Weights of a small sound classifier.
Model: 6.82M parameters, arch mlp_mixer, activation squared_relu, patch size [8, 16].
Data: trained on read English sentences (LibriTTS-R), 15625 training examples, 147.5 epochs.
Rows from block 2, named by matrix and row number. Each number is 500 + 50 x the weight over its row's rms, rounded and kept within 0 to 999. All counts start at 0. Numbers have three digits each. After the name is the row's rms in percent of the matrix's.
# router: router (model.blocks.2.mlp.router.weight, 16x320), inputs 230-275
router.0 107:524507463491524480510490598610471470467514499434474439452517521473576550434626495514569489528537551509483461560540374443488491527413434536
router.1 093:488459508531552531500513495471499534435552509527521566518536464417437449454464483457446553438573432538449492422552418541508518522608517594
router.2 093:609532500584506526449465418534461497473485541431441541470483499538516539401440491523549486542494489518496555481466488492570444488510578502
router.3 106:453531485526444555512552461528523528480534517420462517479461543498516491451475579404483496504473482519533573478495629476581498561564645542
router.4 100:473548524517478489422486490404453497457463567485500588586512412563502541547515422510569479563563641530539589438443476502494411522349545503
router.5 094:549567495519511493484492521505526506469423447591442496406553442486550554542493494542570512440443459402517382443505443587513534547585541579
router.6 086:500518531515467467524534429478392472465484557531413534473447605461526518518545466500527476417496503453504355452543535517453441486525496573
router.7 092:459495550434451583481483493509547621541502458529531444576621464554492505455592452519504486489506547514503443514385570515492512532458453524
router.8 100:477495527572520524478521499501460512426500473440492414485536515457651414597503562564438450491449496495509495468577490515425576458492457629
router.9 101:536545508473479461429500453506532589520468494442495465614463466492475461624494561491438534530430523431443420456489517546452434432574491459
router.10 099:531521513447493483460495486475504466521478559536513545580455490532399471537608455542418550532545503477516544595521462454471487427502501416
router.11 106:487537480579511471458547493527486490504443430404645476522517487478460552582507480532494508452506483525562482613478499521465505522544520414
router.12 100:508438433582490378460470479526595544532506508470601515568435538539562521477468551505396582523590441536591435559487550558553558487556498451
router.13 117:508392516423448477540514447517499507496512467449506466501479476518491472467500447465511451586478470411522665434514500503529540577484559551
router.14 107:406512583457553554515507426401532501387512460537455508462439399604543472507603485539419488519548603458488443510345641468395524536526533558
router.15 094:447467440512494444518474495432430463518471576525617508532477484560494573555439465525501500517576453552535443478470483556415481462593393508