Weights of a small sound classifier: moe expert_choice, patch size [8, 16].
Rows from block 2, named by matrix and row number. Each number is 500 + 40 x the weight over its row's rms, rounded and kept within 0 to 999. All counts start at 0. Numbers have three digits each. After the name is the row's rms in percent of the matrix's.
# router: router (model.blocks.2.mlp.router.weight, 16x320), inputs 46-91
router.0 107:413560540512524511523502453496524522480564490554515545473523474480520510523523530494464565570420537591450533520441539503528550541570521524
router.1 093:518492484524532492518535461492529505426464578574554480484474511474461469473577472417486454514463521550490477566502535469531462494470504539
router.2 093:466527536480466403535428520507567459530479485505544455547551569459549528490478530557485465492544531517459481432450584572505508447436444529
router.3 106:536435513542450544462513486507508496452530425478507517513488440549472441491467537481497537511563510496529519491492390447504490502568501494
router.4 100:496503465534508579422419527432514516465465460518520473460513507461558519509490519518445505454488481439425490546498517506486447471490465512
router.5 094:494515502541477438524508432467502449470457482505552524596537530487506531556579476545575546572531449429496523490515465502527463503514502460
router.6 086:491519503515536471530503458514524581478519484546495459498545488531503485478468474457533543442533475478458529500486560415516453419496485489
router.7 092:468465507490510472458576507554514475514507460447479492502495524534475489480462538507473496472521531502564559453511492519501533539423489434
router.8 100:547531541469500397450444482557490532552531520490519465502503531538433524457472539536480493546480497506556497460520458529527569477452603516
router.9 101:480448488524496483462507484478483554515501532471497564468525493486527542508487482496518567457598497443558517480592492498490507520522524511
router.10 099:499545486476479465498506537549569543554552529498484566501529510525459458546457493345536522541495567511510571521609457577526511495537535545
router.11 106:454487473491589491463545532573535572540506489509540491519500533562536452572439503501486490530548544515530513610451517586494497491510424477
router.12 100:463465500513489485489551605571524461474485482530479491527551528525556474421486518452484504471504503454525470539574499495485493550527540500
router.13 117:457517442495488480485489505453458455478430474448470486519452437432465522499397487514476454548586512480499504479469427501487491498574486520
router.14 107:536508520497478502436519521489525414482577527561511504531439462512568539555517514478468495486511495523484486531476493499478519452486427562
router.15 094:463462532469559515561464451510495515534490538514535515469586506520513495513468478532429487532422485479479476505495466492525491484439497509