Rows from block 2, named by matrix and row number. Each number is 128 + 24 x the weight over its row's rms, rounded and kept within 0 to 255. All counts start at 0. Numbers have three digits each. After the name is the row's rms in percent of the matrix's.
# router: router (model.blocks.2.mlp.router.weight, 16x320), inputs 276-319
router.0 107:177105140126137148098127143136133105153109132167080125112108165111112136154128119187152139180158155137157158119124081138140148174122
router.1 093:111119148104161139123112117173117133108129153133122104088096111095116168151100117107129170115106127124128110122134128142210160099183
router.2 093:146109084143124125156095108098116165135120159120175144154126151132152126144155110112111142108128120125116126128145146117133132098084
router.3 106:125146120132115130140182094111113152064143111134115109066159125162133109135105107135162108120133148125156143131117087097101109129127
router.4 100:102138158124112145144116092101155121146108128150109114121103102124147119124120125131126141097160117134103103081169187115111153179141
router.5 094:108135107129155148129091095117121115114156151142125160145153115154140116146101095156101173124090086134099107123139120144112081161075
router.6 086:147082090137148154148066118122089131141135143126098090115169145146139132107167088168153155055127110083120142149106126158128104122115
router.7 092:151143134088096158078100131150112114136156162153138096116198126114134128114119107148128111091160168101152120140155107147092150162112
router.8 100:131141127133177124147136117139100153157182176111144133121118132154139157106107139138090151142134113113169124131163108142140125141131
router.9 101:136146127101128142134095098148104106116122106173169121097087108149143144106154127161145150115130117155172124083100128119089112111115
router.10 099:107085129116123173134077148148129148169138141151127137100128150131125149159122137124166155130107157144109142126118138139140147117114
router.11 106:111143152170186139144119160132081129150115094175154140111096148143113100184131117105090103116118111141156105127125094149135110137140
router.12 100:159129118119146106138165111141144105120141106110117152144141097165106151149138093127111151140138157098149139100144082114117131117124
router.13 117:118165124138140131110093126125152105107109107108116143101119084130125097151115098104121113099125109118138123129128131121098096117107
router.14 107:120132151139112111148147118091141131109121128099135100140115147095126104109113099145140148124125138108141145133124145127112132152133
router.15 094:099159146152082120163125141104177074142127152139133115123089121134116121119095164127129151123182096108155134107134123110150154163177