From a checkpoint of a small sound classifier.
Training: nadamw at rate 0.0011, 4500 steps, held-out accuracy 97%.
Data: trained on read English sentences (LibriTTS-R), 15625 training examples, 147.5 epochs.
Rows from block 2, named by matrix and row number. Each number is 500 + 40 x the weight over its row's rms, rounded and kept within 0 to 999. All counts start at 0. Numbers have three digits each. After the name is the row's rms in percent of the matrix's.
# router: router (model.blocks.2.mlp.router.weight, 16x320), inputs 184-229
router.0 107:559566547502561464413479556558492516530497553522506520493486459510528560498512552569474592499555564503553529467481509523535532519543463506
router.1 093:631540525442514487500427608488495527468491506554453540567513530433500552507505496531496462577467527539511503457504435562578523509550509458
router.2 093:499532489527469490502488549446496547428578477540508491485551555457495488534430517506495484500565532448456462557440565472538470500603455529
router.3 106:419502504426493496502501587494484431498533413487432464497488467483458536501476431480393485559555498503530546544531507534508561544555460430
router.4 100:486504496490446489461552538528472471535493547520499515478558572498507512528509500592505465591554430484532540457479576442414505434530521541
router.5 094:523523460501470474523437476508481548462457483537535465501527429529553506519594519534489462541501565504503497485503524543465558465478508584
router.6 086:561566514547471482454493547491513495464489514493459455540519507495536545464487501544510497460440473474432505538510498515449427524500420547
router.7 092:525434488519467433533507534481474479512484498508469525518466494483409564448527457473527388478471529430475575468495493491536557552537501481
router.8 100:510487517581497567517553528598449497540488478488506566436566452576541454565462527551424494480510482530500456445546403464451554477419525539
router.9 101:508497528467501453513544502474462514515492474545503502451478487454436471457501578463531439399489463439414554609553529585479491559562491508
router.10 099:544503507425509497474503485533579523435498500438549512558447439487425459525482557510538477465537526530536527487536489516544496628501579568
router.11 106:425524542546459494519522475524510460518466505524480446520436485535516520535554479543492542457546552521577514486525518467462471439546436463
router.12 100:471508465500533517550446541487556504552521474477500524556505534469509499527605500509539523502513486592513548463541495478513482468513478481
router.13 117:519425451549438467510478446496457472464511490431447523495464548446464491459536471535481505524465509516437532462468454494470499461558453499
router.14 107:435516534506444514547489516457578526498465483444509458565537501490552474503571521490415461485507578549481554491506509526497487536492466553
router.15 094:607507547507490564452501503535458554522495517500515542551507462492484549451471526493465563563443486482413440461484495461554384555483492604