{"arch": "mlp_mixer", "model": "sound classifier", "dataset": "read English sentences (LibriTTS-R)", "train_examples": 15625, "noise_aug": 0.01, "time_shift_ms": 50, "n_mels": 64, "hop_length": 640, "input": "log_mel", "spec_augment": false, "win_length": 512, "targets": ["voice"], "num_classes": 2, "norm": "layernorm", "norm_position": "pre", "activation": "squared_relu", "layer_scale_init": 1.0, "parallel_block": false, "inner_norm": false, "moe": "expert_choice", "drop_path": 0.1, "num_experts": 16, "moe_every": 1, "expert_mlp_ratio": 0.25, "experts_per_token": 1, "shared_expert": false, "patch_size": [8, 16], "layers": 8, "width": 320, "label_smoothing": 0.2, "loss": "cross_entropy", "residual_init": "none", "optimizer": "nadamw", "lr": 0.0011, "beta1": 0.9, "beta2": 0.99, "eps": 1e-08, "adaptive_grad_clip": 0.1, "steps": 4500, "batch_size": 512, "epochs": 147.5, "lr_schedule": "linear", "final_lr_fraction": 0, "warmup_steps": 900, "weight_decay": 0.3}
Rows from block 2, named by matrix and row number. Each number is 128 + 32 x the weight over its row's rms, rounded and kept within 0 to 255. All counts start at 0. Numbers have three digits each. After the name is the row's rms in percent of the matrix's.
# router: router (model.blocks.2.mlp.router.weight, 16x320), inputs 92-137
router.0 107:077089079156146110132141174041133148099161157183161120139175156112106168159122134125084135152065131077115129094119141137174085131072102164
router.1 093:165173133129173144163140133121128062115117129125184179119194188113148154132150176156112167177115146117173100109176092137149113092089065144
router.2 093:162149072154167173078093131167130108165094140144109147080157084083130133106076161109106061099119155150173123130149188154153123140131099126
router.3 106:160134156122105095147153081140000189133143122079116126108195103117069102148097138102170165161134106139195117091145130129171110130090159125
router.4 100:179162113102113128136095158086181181137134139126093151103171232124144113145065104104103055164146104127103150109138114131137145068139065142
router.5 094:068097120148130163149115133153104113119166094097108160071103122127060137161130183112130049175120096140123146162131177202138144056124105110
router.6 086:099118077154144080096106117105182098143132195071136111161091132157136136108134134179106091128122140140127130125090137077077191194118166198
router.7 092:090056151148155138143126104108103137143143140197163129086126109187133077131124060142108102070084165113074059082172112091181134048089153098
router.8 100:165234146114123118131111092116146131135175149144104158172096118110129117132145132164143074152136172140148164147186097136099160070082169131
router.9 101:136116153163133143175107154093136090151084168124179159115146158128109138136145138052133117173126077095134135167113156112133200120249080086
router.10 099:146171114110103116135143153102155124154109171166150128138142140106212126157145126126171152144158136115166096142145137182200090118051087155
router.11 106:126104157133178181131125127142163155120171127113158107104125166152131175156117130124152085084120112119114121107143113129197150097124127194
router.12 100:082037128095134135099156132109119101108144108101069178096130135176122090128088172170165168118055141078139110083128175092156104138139119154
router.13 117:093151126089111137069116077111108160158098116095147096151177148109115128128082092123101069148080124213128115103119111082177127153090061096
router.14 107:133129147130112220165132087085177177119086114161153097144149076124132087091143106135182111139152054115156121110109097137165130094084106128
router.15 094:154147124109185166134108162152102106078103186112145166142203118169152096137094122143135088124181169142122144181110133139129113102095117158