Weights of a small sound classifier: moe expert_choice.
Rows from block 2, named by matrix and row number. Each number is 128 + 24 x the weight over its row's rms, rounded and kept within 0 to 255. All counts start at 0. Numbers have three digits each. After the name is the row's rms in percent of the matrix's.
# router: router (model.blocks.2.mlp.router.weight, 16x320), inputs 0-45
router.0 107:159147121122171130137146128170135130131131115165130102141158130129145118100144186107108141100142168166164121088129110144145142131117126119
router.1 093:122184139099120147115125145119147111109133104137153125093154133107139085124151147118129121126128159157135149140141117086131113142161150145
router.2 093:171129154126163145131148147134108166176110094154136133155121132131120156132159146131090154142149110149156105154127144092115128136161192082
router.3 106:131135107089086129118149137119129110174134123167167124118118162085089152128135165109140125100117124133086147126123155138128111117139115170
router.4 100:084137130090151154131158126146178079119152123153131122164128126158137083138122099144136167122117124092153125123118146164134110136115121137
router.5 094:129114123104149125100129139122149142132108122139151097161136094124105159156128124080126103142152124114099092159122101110166092132117154134
router.6 086:142102134111131127097127139106126134139138142115112135146155117161136082148105117112081128105152103114119142145097118110135138137128130103
router.7 092:104143132140148116104093091108134139141145144099136151181159150122138155141148117164121117104115171136106126135112130140137099111096162139
router.8 100:131110144161151101130142130098133180160121119115108127135124146165099103132127139108116098118144164161087133112181123131106146092128154148
router.9 101:154134118085140174118111130121107092136129135153149157149107129139099109129168136144133134107155143132132146117107107127162122068133128123
router.10 099:119120166131100125157177116134153140114117097160147126126146119121123157136161144139173101121127151138124139166102128167130114129150182153
router.11 106:145110145115127095118147151110119182080164129089150166123183097146118153111137139141115144092129134168087114117179114127107130168123143160
router.12 100:153111108133144104125113157188126158084150131102127114138119092127099175188120135128126166151135194163146127104160146140140172144136129117
router.13 117:145148119116114115115137130106082106139142172094135139092084159115119160142095070143077101114128111118126088121150181120075100172135078152
router.14 107:089125157097100123117099139087130129100116123088126124187150141101117135135123126193108124156131116095155071123094155137116103113146119119
router.15 094:149090136138130085120158171124166134109106187129078151154146084100145143100128119105115090138174117089137170169157146105117160136146160140